From a checkpoint of a small class-conditioned image flow-matching model.
Model: 7.19M parameters, arch uvit, activation gelu, moe top_k, layers 8, width 256.
Training: adamw at rate 0.0011, 18000 steps, batches of 256.
Data: trained on Sentinel-2 satellite tiles (TerraMesh), 145000 training examples, 31.8 epochs.
Rows from block 5, named by matrix and row number. Rows with one number belong to one attention dimension. Each number is 128 + 24 x the weight over its row's rms, rounded and kept within 0 to 255. All counts start at 0. Numbers have three digits each. After the name is the row's rms in percent of the matrix's.
# v: attention value (model.blocks.5.attn.v.weight, 256x256), inputs 64-127
# proj: attention output (model.blocks.5.attn.proj.weight, 256x256, transposed), outputs 64-127
v.107 098:143112116135164113144112161148122148130093101147188168126155106105150132143155122138136105099114082171139122130146135120141106144134135127130174069159138127119159136113155103108129117104104097
proj.107 103:135133125149138141161145094106161147163154150137099101106133145111073140120131110149165109164135118114168087129118149142101125106123102139124137150134102116135100094118104137177155121129114117
v.108 111:115186146094130117119145139112132174112140130111148138106126111143118197116102123164138115134106127118121156110159107126150155131147103169155116183149147135129141118142112125151118100121145115
proj.108 106:118085142110145093103085147148133133141096089107120160154094120141169081109149128116074169130173139137142122161077123109139145142132187109092170097128139127113150105180127164110146122119097093
v.109 094:122119155101121153124140177151135157119130116112142097163157094143138150121120110154152145135114083119113104102078130108149115137178127181094171145144091116122094117163077097082105093123140091
proj.109 094:143141130109100135112099133083165163153125110152105100099078130166156111167090105166081129118155177129123145137133159095123165138126160087136139096099149115110160140157119184142133141095148131
v.110 082:099165159164132144109128133163119137130132115163129124105160134079170196143154153141111120101135178093085107177127100161141120107170171148091129124139102144120137163150102148109109146101091150
proj.110 087:163160094092132144097124134098124162146142184091151116154102115148143116119116109110111078159142104128139109143122085150149158115127153090124147168134107155108151103111138100132118160140129180
v.111 097:126146163145109117154139169125136111172118132179134114134143096154135166127101161098141174101130122152131124141155140125146166117106093132166107141088094168126146166110106172154137139145136104
proj.111 096:123103082103127098102131113134112090075139093116149135142097112138110108115157135119152131129116134148083124153131099161124106132101138139096179135134144132140154107124144111091163105154138159
v.112 101:159108104127153094152129133097115168171137151083175127147084123120160121172155143114140125117152105164141131151104102128132150144140123139178154160108135146149110109126139108105141114131157141
proj.112 116:107137131120162146132121172137136176161172117130111101149109171137125130059102136142083132146103165143113154119125109165106097131108094105119104135201118121115142145175143098131104153096160145
v.113 102:131077126129126107141124147113109098140111152129153118098129124136142094132132096146115120137121116117175118120095110080141164123092119123121105123113154126167107142085130134148111115146097146
proj.113 100:130140108110166121138148144140125127103120136131102118103179117150080131129129153125173166102083133155096105102164136151128110141120073129119124181163109128154153135149111106116096167110167123
v.114 101:127137083091144123115110086115100157159123099136191152127122102139109090166141097120149139113137120130120146108117118110106154120140110141152107122141145162141113130127149125153139138145076140
proj.114 106:106155120157143183112192181143147109132143109114144093122138165116121157117132143131132149166107110083145145140114147144115125106125150097133088128145132120138163145159150128117144182144184073
v.115 099:118147112152167146155137156166103141096095129129123174111156107138122157125131113092158123120169120135131113151165111169095144174147134091156122082093089094137162110100083104125106158149199116
proj.115 089:158125134136081113096115120072136127136141146127116113112114104087137179167137130151161074132121153163136121114107096102154102120136184131115128138132176166145143147164122121116146094133090153
v.116 096:132149124106128113122118114145173119117124123163163099136096163130161180153112118130114182178101147128170123131127126131111120141133105145116143165148162112094114108105072148114127145088123110
proj.116 103:130108134132147105140101143157099144117155132115127141159138132127106100102125128106105075081154152139123125135097142161146106129138138122121114110109118154152108142137161088123140108126136168
v.117 083:137137120115106091082136162142139134135134099134133106168132138147101149134155098159107163134110153117125125112147119148137113139135087118133101126168103132142129120167159126090136126170100119
proj.117 084:159104109108132152180162105115102116093118078095100131122139154120086163100169133098147114140156111152143140184154142114129134141125146095124117107138086157133161121143177153129104090100146077
v.118 098:121093076189145127099124116118110095152112083130111130139119129112120102148157148138116120081129100120177155119113161101139139127145154104118149121105101127153111115131126113153127163139153143
proj.118 099:102163098125108177140123123134112128135163157103133101138136116123113130140108112099170104146126104116111114082162152097115131082116082130152110130156113140095121172072121130168140142151152131
v.119 121:135097115119112123090113140092090109129119121116154161124106121154109132153140120150117122083106094140171156089135122119125137140138122109123171137146158127176115136105149105102132114131110147
proj.119 096:119161152147153150169147108117135119113092137106097155097160143122088145094129125114135136156122130120098108166128139094159112106123105144143115136092112144116129147120142170157162144126138074
v.120 097:144183124137150146125122070169144151117142137117107134117126134111111117130131137106184145139088159137141114157133130087084129136132147113146103171126137133119113111087170149137100129107141118
proj.120 098:088072081145112178137140109179163099141128141125118130097139204104161110115118123124093115102139119125085165144123127126143127099160132136108123188114145102132122080131108109095130124140194126
v.121 102:116148183157170131111115156138118156179139139107156137117125140149136124146100127158160134128120104094112140107120166143161153145095126129111163096159097126128161117140126130095181154164151128
proj.121 109:103104126180095120107069133175087160109156076134143079143131161130132129104106116111127171125127155152142089138110124119133140137118123127140121095174137098099192118137085135154119140108119129
v.122 080:123096147112157162130137135091115128150112136094152116115152178175135137128129159153126111114109116085157139155139112154151123149134153097160128119135090121125161128102099146100103129113150140
proj.122 080:121090147108121148172101112163142095164147113137110088140107101145126128111105077100160154089125123150156098109117168102110096134145086129139146081159078138134114169097090143106121126121117100
v.123 102:159098064126110101139125101143143112177137144116162126126136144091164127157155126113143108131106105144151106144110157092117121126135127125146092108145133144147156099144186144120096094107108148
proj.123 103:111129172157148147136140170129114169108169141148106110121190166166096087116153141100097144160123129127100141115128109172171136154130130121126132128168116104154110147105122087112133142155141173
v.124 098:160142143124121126151150109101101121126153156152131123150101116109168156116107162128081155113126165137188158121088131135110123152144129114111112126149127184141121102125107141129134122108158098
proj.124 090:077155111086119112143110150176138134123161097117076154113135127141085105132194115120154120129142112156080122151180092133095152112091123137110136154146065102149137132101123106137118116111102110
v.125 095:160129151114098123143074156157128110132120114123112179121135125165105107104118139157131126108132084105121129109134100131143072114107096157130163124173108113159152140116130139147116114156122131
proj.125 091:132109096118151097135157137110110139152107092153150125115123151096119142108135117131137125142155140156113143178159152125161154157126116145124128110118105124098129161119114170150163085162142063
v.126 094:106151151166124123110174157133128100128110139058131125150126137095112138116157146158164127090092099116123097088163127105133119094136127136110143138162152092122112100096106099123112151104104101
proj.126 090:115106116146123158129145124149139154156119105154118105114076154157102095133098155081115169148127161082125103174146164116170106161140127131119144125109135108143145152134128135171149129150135079
v.127 096:116179151108156108162124090148158125106120141107135115114143142127136113157149145166168105120113076123144117095138091163136113127150133141117123174158116084136090134144129140108080074107078114
proj.127 102:152135117099153113117134129109135114201114159152097147111088112128175101101135106154087140165111170124109156174091162076150146154099127111112115113122135088154139123159129126117112146120158141
v.128 104:087102123101138165095105116144149155129107146173166130150168162121141117128117111110193106172121102098140164159148162125121126157081127136156133114157111150152157138138122141118144125108131143
proj.128 092:111117096109146127115162167085123098133164127108154104113125101146154138133125134121150129151100079175099172100116078163118164094126098126124089089141159129123149134154122157127090127085127125
v.129 113:143091107075098136116118101108170111162132116147157094169117148113136078140138117125119155125119115116160154108097115127131099171142144091099117091112112098081126133124103117123121127125116109
proj.129 111:120098104160139115100125112186115110096139100135071169144117136135155123148138119145131167113113149134113127106133162112101101088097107114130103139107168126135106068130135122097137147091144121
v.130 088:113116157123117125165130168130131128094141094126111116143141120102150128150117152150119139115126137125118094109114143128155149128159125152172106154091115130120115118116108123151127097121096125
proj.130 083:119102145133118128141126070122109133162102131128126133101142129147115140146135106077134116147108125107126095140111126090124113124133118091147157114099091119110177166172122125132154110129161079
v.131 111:117094161111117131120174125132108134128160156144149132124129137145111152102130106137141150114084118074101069138108119150128124172155125169120136104151114097134112125152120131149165123145116130
proj.131 109:130121127089134130154137149096093116111109148094140117143164127142162138102145163121128120177085120082117131140095131101105100134087160090159122114155121171095148139155139116159142141134093084
v.132 124:140131124159181113141087087114149133084071129133117146140144136154129127137121129146144132123107128129109136132119147139110145103115129127192069152139154134164100134143111172150031097147127148
proj.132 138:092101117099132153098146165111158164095120135129134123079142097134143126107153173146117131130138177134115163146096108110150128156127088066095146147096095134117115115124149119120128109146135104
v.133 121:121146153129106106096111133142149140161160171131108131149162116117097098098157101097184111140105160117161099127118129130124151082087139173080109138136112170104110135107150146126134129150184080
proj.133 102:151084104162153139121162137154150142122179126150162123088100149130158140166118150140136124098131095182126151110129114155138157160134141096097142138104165106159085122102098150089150153139141155
v.134 107:140160100150104124157173154138135173142125104114087147142133131112143105139131110135110117116121136148133116117101112087114126185140160164128124106100124099159134113128129108128166115131176120
proj.134 100:123145140084114122147120077149144143153096111123153165121150122147092124139135169094124153109109079119112108136166120112125114089131157138169169131145099123120111132148096149112110102150085072
v.135 096:138146109134122113110100136177120108138117132085090146112111133181140088118116109133151116135119086158157134098153088133135125088119107131165127195108089149128113184114141116137115128100140090
proj.135 095:109110127160151141124113112137116159113143081117103090130094171135113139144109099093121130140138136123129131180153167111163130172141155167094145130121154089158129097080103156120170136143150142
v.136 108:100139132155148109118123093137171141139122119106116162101182110157117124143117135140117124111125110162117178142104126128114123109089133124156126095118128104136112140113125134151112162082090120
proj.136 102:113137140095124093078130135100104160130124149101157127170112110169133111136128159160147117138080155097131137101162087140106111135108125132110108112098161097113120114160112087171149166123117170
v.137 135:103119117118127138163130084128115084131134131152151094144120135155152146127138120138124128129169110152127134130161156178142110076130124114130128118117103196086157114155110149113116128130086135
proj.137 102:119166116157127148100130125139150133109119150111061150122124158121153108145097147133150139127158145128147171133100113110088118103127120126110099149143133132131109108100113094100098146095162180
v.138 094:099149131101116143148144114141152183173115116094128127135139110108130114139110109101135111110149094151067139151121090123133132142087136161107091101167098114086146114096128157112119119114160147
proj.138 086:143121160101129086105131122103145156146119145132154158092146083148117118149092155123095143137174155107131165137137143162094152104149120144130132106148149103138113149098146125115083135095077148
v.139 119:114120123110130111137156094104117149138102166132142136113149117103096122164139112123094131190117148115106145137122106123124163133108136112116131096211142098131121174109185130108107117110138136
proj.139 102:120115132177127168100126167141122137127111124104120134127099130141144116131132145143107121137144089157099123123120173129147160137105102118096105144078182147117107157138128161172159132098139167
v.140 101:100148142092082100123095163131108146175131115103121119106081100130123100115154110115118129128119119105124118144122158122099106090090116143133170183123135135093079175150121164142135156164149105
proj.140 098:099144102157128125122132130114114152100140164111165151131157131128154146124116134127132090145151142111118126137094114125132175169128169131130155120141157152194128128078147129102108134146132180
v.141 118:132124113181085107101107124125150126133132141162131103132156121126147176157126117157133122136101121159133096130163130109124141112168107119122076127103145145139118083113136123104139099097139130
proj.141 123:118140134118142161143161135118105110130115114102092147084120172132097127169136139132142143110110106167117157144140112147156139142119086137155144115122119128079121153119129126130087143147134133
v.142 116:143167152136144125117149132113157161127096108102104116079100099142120149131135110142116163133168113122147111114171120091125151105137169100094102132107151133157146113119126098131096140116160118
proj.142 097:117124153125103107112090159164148122151096173178159130166129093135115096144164129099092083113164152114123136086128115114111143143171153156120166133112157126123105135126148094111125143119129153
v.143 118:115114126115149155147136122165146132146126148156103145135120157116144104102136103120164136135102134110141137137086104108127134188114142150119144171150125124121105130124122111131126137161168112
proj.143 095:184138121132083096106137111093105141106179106154170119158122105137174124157111147150097119112149123144113115092106092158128185138102161093154128098128165134146115116104107154125128161154102147
v.144 110:100148116101127123114150119141120083098117088132151106124084105132165117117132135112150137151179139145127120096124144129134111146153098129123103128118124158096093152125102125174099128139116134
proj.144 120:080109121113111157129119090135145144102180134126140111114080111129160118167112087100115112095094173130130141146135123115117123119104105147107083123137150137149126111118145127121104158080125104
v.145 111:100129078144121144149100181089128138139114125127159123140147144154104148132090120103140128100162133117081162097127104139153088164143109141127095081170140158134142114108103125085126101074128167
proj.145 114:157168147136107140128197094132149140129109129097102122103124076102131065146123139119152161103117123178117126120123146113142131111111105152140086099130105141121139113148142153143102146113106097
v.146 133:132110136149155135137165083148149153128100094107160116102143145155154148132135136145170164108160117140093144161169132109107140113132164088164092094098146137134186060139095103131093137138101118
proj.146 123:137146124090076087117136135122109098131142153148082156153154119145108089104135149129140080136120155087132112124135099128128091097173111105115158172104096126107155093171156086143139117132135137
v.147 098:129077138142150116124149132122116135140099054145136134147126098104156161134126157143094144100109132123118143112069106129115143142167114115128071053142144106169134104098147077124114094145148175
proj.147 093:146150156094118166169140127109097149097075092148126135115135123130083117133166168162116156113133157128158103129123131109140129142161098119137137101117091150080130148188144134141156127140096068
v.148 126:116150118120120104122113163124121139128066123068110122115116111140122116160134126127071101120133125167108121143118142137136127104171140125186098139122112114124145128144127137108106095105092134
proj.148 112:094144127120140142117105092113090107138097160125096108106153164148132123160092151159104144124158143131151124117121090151146166109159101163121145144117141113178132095134114151166137137147200154
v.149 104:129166115133127139153104091108148120120141126170136132166187108157074132123128156156200135144070152091152093096144132111126145133150124138097088083152141144130156105126124171142117134132139141
proj.149 091:140115104106106126141142137141134105150092084150132129104116087147138113117203133110157169162114165153123144160163143143142105105135104067140136153129131138101149156127167137101148115137122048
v.150 110:122108103132132162137156117121148134099116120141123144138096138122124175139141096136145151108122114130186178147127108084116146147135145086124162096119108108129175128144124115130123135095103153
proj.150 102:138102114092079105098105127107103114149142137154119114135156107115115112126153117105127125156137061087130109088172125140142110096103128136120126114148094115117165106165128114149155128110144097
v.151 104:115166160103084109098095119164119133133170119077125136078125131135139069119157106142134121113147107144150163119127106114124140097104082099130118148138126113107100143105138142130094153155135094
proj.151 103:118115147181139115125110124168153127135135125173103107126093148131111157166119095127070106107154134129138095156127130121102168131131134139100115111118149101168148115087130134106124138087167168
v.152 122:147118149153128130142127146130179134199155070179127118128116124108161129131085129124151111131081087130193077121105153129143121138114093129115101111088096141143167095171142102118154119138110142
proj.152 118:149124155135120122098112145098124137121131141116113078126101152129157151099146179145139123102168084126162152126130124146101111127133151136106114100125154131103127098161128122126130157152123121
v.153 100:109122120107133112112099116109105111148132181113152087135134134156132137100141101143147128102082117112095125131148126137157109110117114163101162112195116169173151128140127205066133136147164172
proj.153 096:159161110103122128146169122150142160151127167130156121114144105121132102130138120153150107162146124139138157100156122159111148127130092107109089153093154091137125162142136128156098108124087136
v.154 109:132114143149135115166145121122154132148143120135111129127129113105125135105128111124106111111143136107119135143109113125167103171186157136097110126170101111116140118103121120089134101129137162
proj.154 104:133157109110124142123105133171135130120095161145137172135120117145127152152151145149087133112159100119113127110116146154125134095108145107127121125135156126100090101161152113144079126128137123
v.155 110:139091130104112102136137171122085050153147165137140081170115145112152136113107109130111128137096165095144158115106102148147120153172125110109170099136120151119102129159146093089141102148131137
proj.155 118:153130131114144195146113122097133153136107135116121120132151143103146151122116100123099166126141082144102160105106148122129160127070128120158100151166140153126094110139098143141101151108165128
v.156 105:119158148133115115102136122164143146149132090096131130092120117126145120121099144124139125103112090109126106119121097115146132146103107126139094159104107121085127125158083149138083106126133121
proj.156 099:075127115125083123098132142084099134129139103131095133097136146095150113140124177139121085135180134112126115151138119123108132112155114134143138116124133111188161120112120151149135149122162141
v.157 123:131124123173159139110106121091133164120157128118171132093103153141133166111157142121127136122140083134131140147156123107135095094081109095131126141148167124102189096121107137107086125147142168
proj.157 123:119155137147119101117166150162124118146112099171134133096140107133082134124135117158110127158162146127145110150122149132133117124175138132122125154105077101099136152132157110149114107168121085
v.158 108:142095101149157106157130130152105129114116158121118105111101105157134168151148123149067095148098151148123139129124109140149140112162140106097102115131150110111089138116172107140104109093130139
proj.158 112:124109159145155169135147147104135140139062123107130147110157110121106155136141106101133147127142125126136178140124139119132139195134100129142141137088122145057136167152158132147133100131134181
v.159 093:139207161119092149088084152136141133145161110085118127104106114141106081131110165162125140120108085140185118124136102117134135125087107131158160187083104128101131129103131172122118125114120073
proj.159 089:093097131152171121121125089153116090143119141098145152114151130124114108163138156139137143122119141115107104153148146136162113134138117126118160093145125099148129154098100154090155098155109078
v.160 104:133098106138150107120146097111157136170161145176117151120108097110110122164131093104140124118098126133090150127152141138120129151140135100128058101089112165105138123151143119131104145144092152
proj.160 100:135171114146106112092114141130128149132146107108144137104108146155137105123106139162140101118127110129160126134141098079091130096079094140162120129129161094079123146149119150168104147136110142
v.161 101:145113066176104124140132128140118094136110135168130134156082117116127086149148140092107131107135148135160168144107125107092152114130111094140125135103119147128125128098166105154133171127095168
proj.161 103:113179173092107133117140125076139119099096106089155136125109119135134114151105124147138110144189114149125123131148104081129147137100160109149109111125139132125128135152132132143104154149090105
v.162 094:157110130141120093144143127102095092154138116132116119145158155122159122125105118110128155126068141105134122092157136101162126115123144141078134088114146098145089161128122111164110125139076124
proj.162 094:145097146097091129119081125108190119103129100130167142101084127125137127142124118153117138125127121145094142156130109100098144123094104125155093094116117098096180109133097140095104113151118124
v.163 095:098115119169147131120120110163117114104115149116094134133097123150102128106123089097120087110165100133136118148142109112141152135133129086121162179112109144104142092108112098146105135131162119
proj.163 097:107157152128132173138126133136162149142142115118134136122079124152156107139126158142118121099112101161141130102197146180105135130139116136130133105133150142156117133133147134114135133096127101
v.164 094:153126162146102164141143120150124129151113111160133127137160126151129148147102108141163157156135166159136118152126127149108105166125131134114111134138154119129167140159105124133128151130086106
proj.164 086:101117146169134103112137165087121175139130133126131163123106127105171110117119123117133126077134136097148169127097073154091135115128130124127111151149180107150112105121154157183101147150104119
v.165 107:129122168083091156115117145141131093092108103146065129136157123113091168113139107140087158143137134153139134093120146114126163107175148140124158122138140139152093144125101134115172147120106109
proj.165 118:150114114143135094121145154111140141146144178152109130112150085122144131134173149139162145169111133126124120101139155188162125183169144088082143104126128104131128103105121124122136098143125135
v.166 095:110125153179145098134148099155129137141151152141085129173104156146132156095131145140076152131118130139178127107121152137169179103102114147135084138155114155119125096131134156126193134119143146
proj.166 098:170171118182133135089125162141132127108110092132134148151080127081150116137098129126151169141193142116119128143134148097116134092156174138116116121115155118106104109112137174160111099161127131
v.167 096:158105088166125121117106146132137091100100138119101117154131144094147138107126130117119139119126109107115089155118155100163097102125154133125174133155114093125108124085135099111132130169143147
proj.167 100:089179177091111102118135111123171120117125174099120110145091109149163120148146134122144106117148145131148178127134088132092176167111129093150112141126132160162135102110149097150120154128125114
v.168 083:110156174112185103122111133138143120133097171084152112143103116095156140132125136160089138103114157140101105111109136143142134120174104112167120154145090090100122115154137121093105125122158094
proj.168 090:124102131116152155155138114105100115139172160134148117105132103143157151104092104147109106098105091098156152134082103162118131161156155130095146166123167151139079106122134079093110131156132188
v.169 096:111128129169107136089140176120141137143132095184126110074099141151165121114094147150137130118170134121144121140182150157157080157120116105122139098115135027091118118109090097157123162133163119
proj.169 105:106097163149097151121092094133123163128119115117131127159113184176137139131150126122099131089096083139143155128112146130111151143105117134130156151129139153139142131148126135109111107156105106
v.170 099:130149130145177124160122093155125130087093115075167115147118136117094101120137103121163101133137092133131091102110115118183098126116160188084170117182115098153112170110151093175085069128120104
proj.170 101:108095159093099133113143142097125122106098160136105097176102130138176151113145124151080121135143137130120164127110135126105137181083106108159143141153163136140146157123137099110148118101133170
v.171 093:132127109108123138130126160092132146153142103111127152138117101104099149116142123161145101111114095117134098147149110103154089134131120118142087109146151130133097128100119094115106152141109110
proj.171 096:138082116072123127139129133159132115156162125149124092126114074168104122100133138122116153142089131156153110108160143145130129146150069099108129138132152121142133126104127124098171142118111143
v.172 097:122127117078106084155160092116155127137107151126183135164113098115169168146102151114133115135087111154186147138112131113159165129157122134102126130126113149151119159128155132076115092132091144
proj.172 097:167111115100167138117081128125091104170114155141097140101147121131136074139101130138129086145146150137080081128160132101106141152135122138159085110112124133121114147124150104132108156086128135
v.173 090:129103082154157125103143089157163143170143161115131129128149107150096091135147102151105118154132157093113110105108116131161138152131137119125123106110132129166117128131115117092128143170119125
proj.173 091:115144151092130153164108136146144129097111105130114129131135114165104132134142158117149124105104099134151161144159128122102124150091125120126122153135157167149115119109130105157108139077155162
v.174 083:098137141174123138156125170158129162087121120100138107177130137152148152100126161126103135176121156131153135148093094168137136093128141119122124142120087126155141170127130096133130116148132118
proj.174 088:110166138091103130087095147096163116138120142154099124138165110122117152143131164095160121112166129107116134132083131121159115165142106139111101136091149134115098138125103108127127144123117174
v.175 078:094093149177106165102134159121112135164108109131127156139117156125101102133147146139144153130166123093112134115127129141133148136086144164156138121132102132099153100132146086108161132106182162
proj.175 086:107136142127160124093123128151140145117142134119167091151096131164170134143097120098115107145131134144112171118094089171093103122114120097156134119158177120100149098133121083120101160124090170
v.176 104:120088068142174139128149094137083129146122143123110153160114128136112083172134115104114107084143123123138131118151112105142157094133155111169120107113156127153112108100194109140121131137168155
proj.176 096:092132169128102149168120151121158108122145122095149129112140091116114116111150096119162123139116123115131095121154180089151093152151111138122130102132149148125169162161117171110140097095105082
v.177 083:165088092153117124092095144106130086099178130139121104099155130151131095114101121084097144062117145114137125104127152122107125135179108092097114105126136100108114148132174122129121117146157118
proj.177 089:100133114165125166157157120118146151151139111133107127160084148128149102133122095133111120153158097116142098166170163156098134159116140168132108154146110137106161108129151155109134112141091075
v.178 093:109119118128084127141102125116145120114109138135143131123120132136159148124120130119130114136071161158152138117099156133102135100137115117114070095136157179114084140107193134134122161122096107
proj.178 089:169178123135089117099164154138148116094128135116147142103124119151112116158099108121129138122158095109152148104152103134116144108155160119123087137092125097127149102160111092173119125128118141
v.179 100:106171118091123116152169098119137104149139108165157135127093145142145138142112133146154120108100086132108134124160119151129109152165095165114170131151143070121159109148075121115132118142067111
proj.179 102:113097130099164140133084108149145141149140154109103130149106127108135102149135142138082127136115131130150113128116156138156128137081133110086163150149127111155113144112116148082152103127082173
v.180 096:108158155114161119148127102104146140171158154094142078098115121142121142120160108186138118117127097096107139154098149128154137176140120084133142132114140123125112079159160142098144129117182132
proj.180 100:101098086099170111152136137141106117124131105153133153101162149151110124108108143084168121147100141156152132114153105116128149141131104129171149153179129144154132138149120093149151147129098174
v.181 095:087143138168125171162160123169124124108142108130119087135132167126121162099146093090107136162128163095134093134115088118136135140097120104122148154108083137090139142168114125157142129122111113
proj.181 093:158158095094137121099121144093132173157123174123146135127103132156156117125100169122106136107136121154164165100101080163108129108091147130116099152129119155102089124136093110153087173106119165
v.182 103:115146138066162110161111139092131153143163125105125120103097128146163115150120114137124114136118128142132136123107117125105196067146092143106071165139160182145125129145153133110115140114089093
proj.182 104:164117076118154117125148152163157090148122108150132155103157083117135095136089087115144142159167169133113103133157117100141073121133150130149136129134145111120134074123129096138127152117142177
v.183 091:094118149138165148154123143179111162125156151150112142089122143095167108138119088121095093137140124104157161169086097108143175083099113114147124116096143146142135136132167136124166159109082145
proj.183 090:150174093122099123093163166079112135154125131133147120159133145144171097162091123098115118142151096117107139086133092125137165123129154138168121107111171105148151154121112086112139145149139143
v.184 106:152130155130145153121159159127109126128136108134124171138141120110103164151100155130133119107146118138104131123124110130073155147193103144097127140120102155120083114134144151124142170111067156
proj.184 111:128117079105149126136121123151163084149108113107124128098106104113165109067138109141076098127155136159125130119163116126145118086146176148097112151121104144152121095157108143087134090129104117
v.185 082:145152121146090092131137128126108091126110128138128138167121081140101120150140128121129148144144138144136178093131085133096128087125092116105103122112176142117178151089129132158136165155108160
proj.185 089:104095157134093110140154145170141131150135105096120134108138151115123106089139095129161149147102103133139090160115140141097139093136167156159130134144083090114133102163119159137121123119098063
v.186 093:098123165128131131118151161159148120094130115165087133127130130116113144094125133108101107156104148135168087094104162168144099134142116114096149096120105113150138154087135153121090119128154135
proj.186 092:133149129152125165161120121130143110109143166143082115126120124101144113136131130113128157158136116124113132130132154129135092114165145155081165165146118117179130086107151151120163118119129083
v.187 088:129113068116087116166099089125121094150119123153149171118154160096158087133142139109094146123138116141125130137115143094115145107110111165138166116133111115157122169125156152142151082100138161
proj.187 086:125142179123094107115126145082128110089085130150109075143104154092110111137145119117099121135175128119126110122146141131129143161133132168116104090108127142080162155119120162150117144150132060
v.188 086:155147123093151134165144147121106167107121150091120153135171138101148122132124098130111139079111127150125162103119114093104129089155126132117096160090089161147098172136128150142125146109097136
proj.188 085:158166128129099142144138129096122112109157128146138102123118094158167131170135125125124090137171097164130138095104076118137133159126160121170158109120150100113151123132154133137111161104116201
v.189 100:153122122121135154135157130135108098170138151095075118127111128151101113148161099151125139129089138127154129154112159119112142144135129138134134136117141132154139156120142094147108130151111157
proj.189 100:116169147080111138104114106112164128149091102142130125116103099139127114117162137117163110115187127129102137166188143137125146165106134098164104098129137182142147143099150106119113143111131124
v.190 091:151118154118102121156116174092141124098135113168096133153158111141094138088136109111141169174143132093106118114104141128126130143145107138106173131135114144154156123135095158131120125158068122
proj.190 102:130110108148153149092135107111125132145118142155119115139102152147152147105144137145160127095122111138138155092118137157141088147099145113099161134090143124177078127128115101163145120143123156
v.191 094:143124111116125127158116111135086082135132155076124146094135125101153083116108140095078119138142136127124121151094105146131125087098137119129141088148130100124139141112169118092149159088208113
proj.191 093:129179144152073144131142156097129125107085111146108098119136127123124152113124165158125104117123153116137170148162098118098136127166106127151111100130124161094169100141140108135119119106133166
v.192 095:114135070168146114144151118108116158185112199105170106125073123102157126157130139118136084095109100136094138127153117120143140136142112140139166151153135105128127110142178056139119126140153168
proj.192 100:130121148105120148130104147184088158101170105131116146138135123098162132086081142152143135094193125142137139100139146126132087138102141130124109102106111134123127124133134134154088140107051142
v.193 099:148147097117137174166141128179143144126133154168167122098142142124162150099130142101113137122151127088117093181104096116129105132097142126103142096153135103084153132118143129115125138111143161
proj.193 091:167108125093154098123105111084137138116126167091118091154131161134106092134148144116145087134112126151157150085150098159099151117111097095131142154139159126141125123137116088145111146087118169
v.194 094:113139155112170119112148131136163143128129094159106128127120145179141155150138138116120157134134096100161097117152134152093125135153141125097158155134150094091095130106126167153153110101161149
proj.194 105:136138126125138120167136146093158089176127164094147129138112124104179105102116081073129090181126106149087158144100153140141141110123150161155153153091136143158158141137147168077126124133142120
v.195 110:094148175160158109151129110151113171098152095110125156125149137114094140116103108115145127115142108103102124142161123118145128133146113159141134146133109124110120112134098133149135137093117102
proj.195 112:082127124125091145114140147106129078080103123065149157119126101122183145171136138124144127144083166110119129135104134102133131124143155136146137134121168138084145132138149131127146135148142124
v.196 095:098132126096121156121147136114107113116136104103124159160150139095152150134165150117132094120150089125106103133153123129107141113152147133127154153118110111159101136145139103148111141146094135
proj.196 093:104095142107150148154116099209100132115111092085119144093106155096091130134106086141109139109128150172153137138140144114116106102090099130094087146149127148095156095125131086118110112114144136
v.197 107:140164160124141131121119120110165143110155173109116117128110137149101205141117124113158116143131122119108127113123142141092114107164148155114107164141151178096131115135129134139146100152139097
proj.197 093:106136094184138128150140113141074122104073075136159181112110090135156140115112141126100124121128125105105084136117126134113123141154151137165164087137123142104182127124168175138173135125131088
v.198 093:093115086167147140118127168161071097147107128127108112137112096135119134117107113098120096113142123129098090155075137141125077123110142106132117140149122127128161141113156106109172129138166126
proj.198 096:136157101127116163141135146123129086133174063133171130150121165143089137090113116147112150151115150115176121126132135172110092085162160113144124127167176124137113152126118175143111118170116125
v.199 098:138091120141104156099095131114088115131130142155107136154157101158135068133111143089119119127145100105105132127118160140117156139117114080140175106093132119156130152111139089171101171147115159
proj.199 093:099098154110115122130141128114115122116159091160132134098097137123100158093124120134146142109094097138137127127126118114129095087151111143090135097133106139175151132127092173098172072097131095
v.200 094:137159118142121107150129072140130079161160157105152087129089156118156127155131123147139121111147101134155140110156146093102108118095130132189096170151119162137105118134156108162126121109120158
proj.200 090:162150122124148147110133127120169153158139134177142159101099116113149088144154173114115123106162143109132140095145100132168163150127108116112162130112139085157157148145106126146122105152125178
v.201 107:119150175115150126106078158082110141118135129145152129137111113126098115117137126142131150140118113140142154109142120162115155138115093136157139139145159184142127120102131133094134142135138142
proj.201 089:144136136171145129151155092152150105140116087114152118152144105107136125138173138096165157151146153137086098136150139107120103140135121144131118106110075130122144177154155155150177140125100064
v.202 094:086144149100162106130154122134144200158157142087146096092093138108145131126137127130154128113120093131160130105131115156169129170138123128093115131136127108128104101111119126095132128129130098
proj.202 103:158098157143117115136101143169107138081100148149116136114150121125106150127140159116096146122162134138102131133119163129129116124106117182147126084107063103088150159153145094140102149158092110
v.203 098:122114128174121119123109165119118137161121124123138116127111137151133100082088115124135108093145134126115135101126141153138095176088151132152140120112139130127112101135114099119159153134129123
proj.203 093:123140094114127130111132172138115117086154117136165135096170127119137169158150084158148098141090124175131119105141070151136148142095114115129098120120141120094141137161140112112124121106147142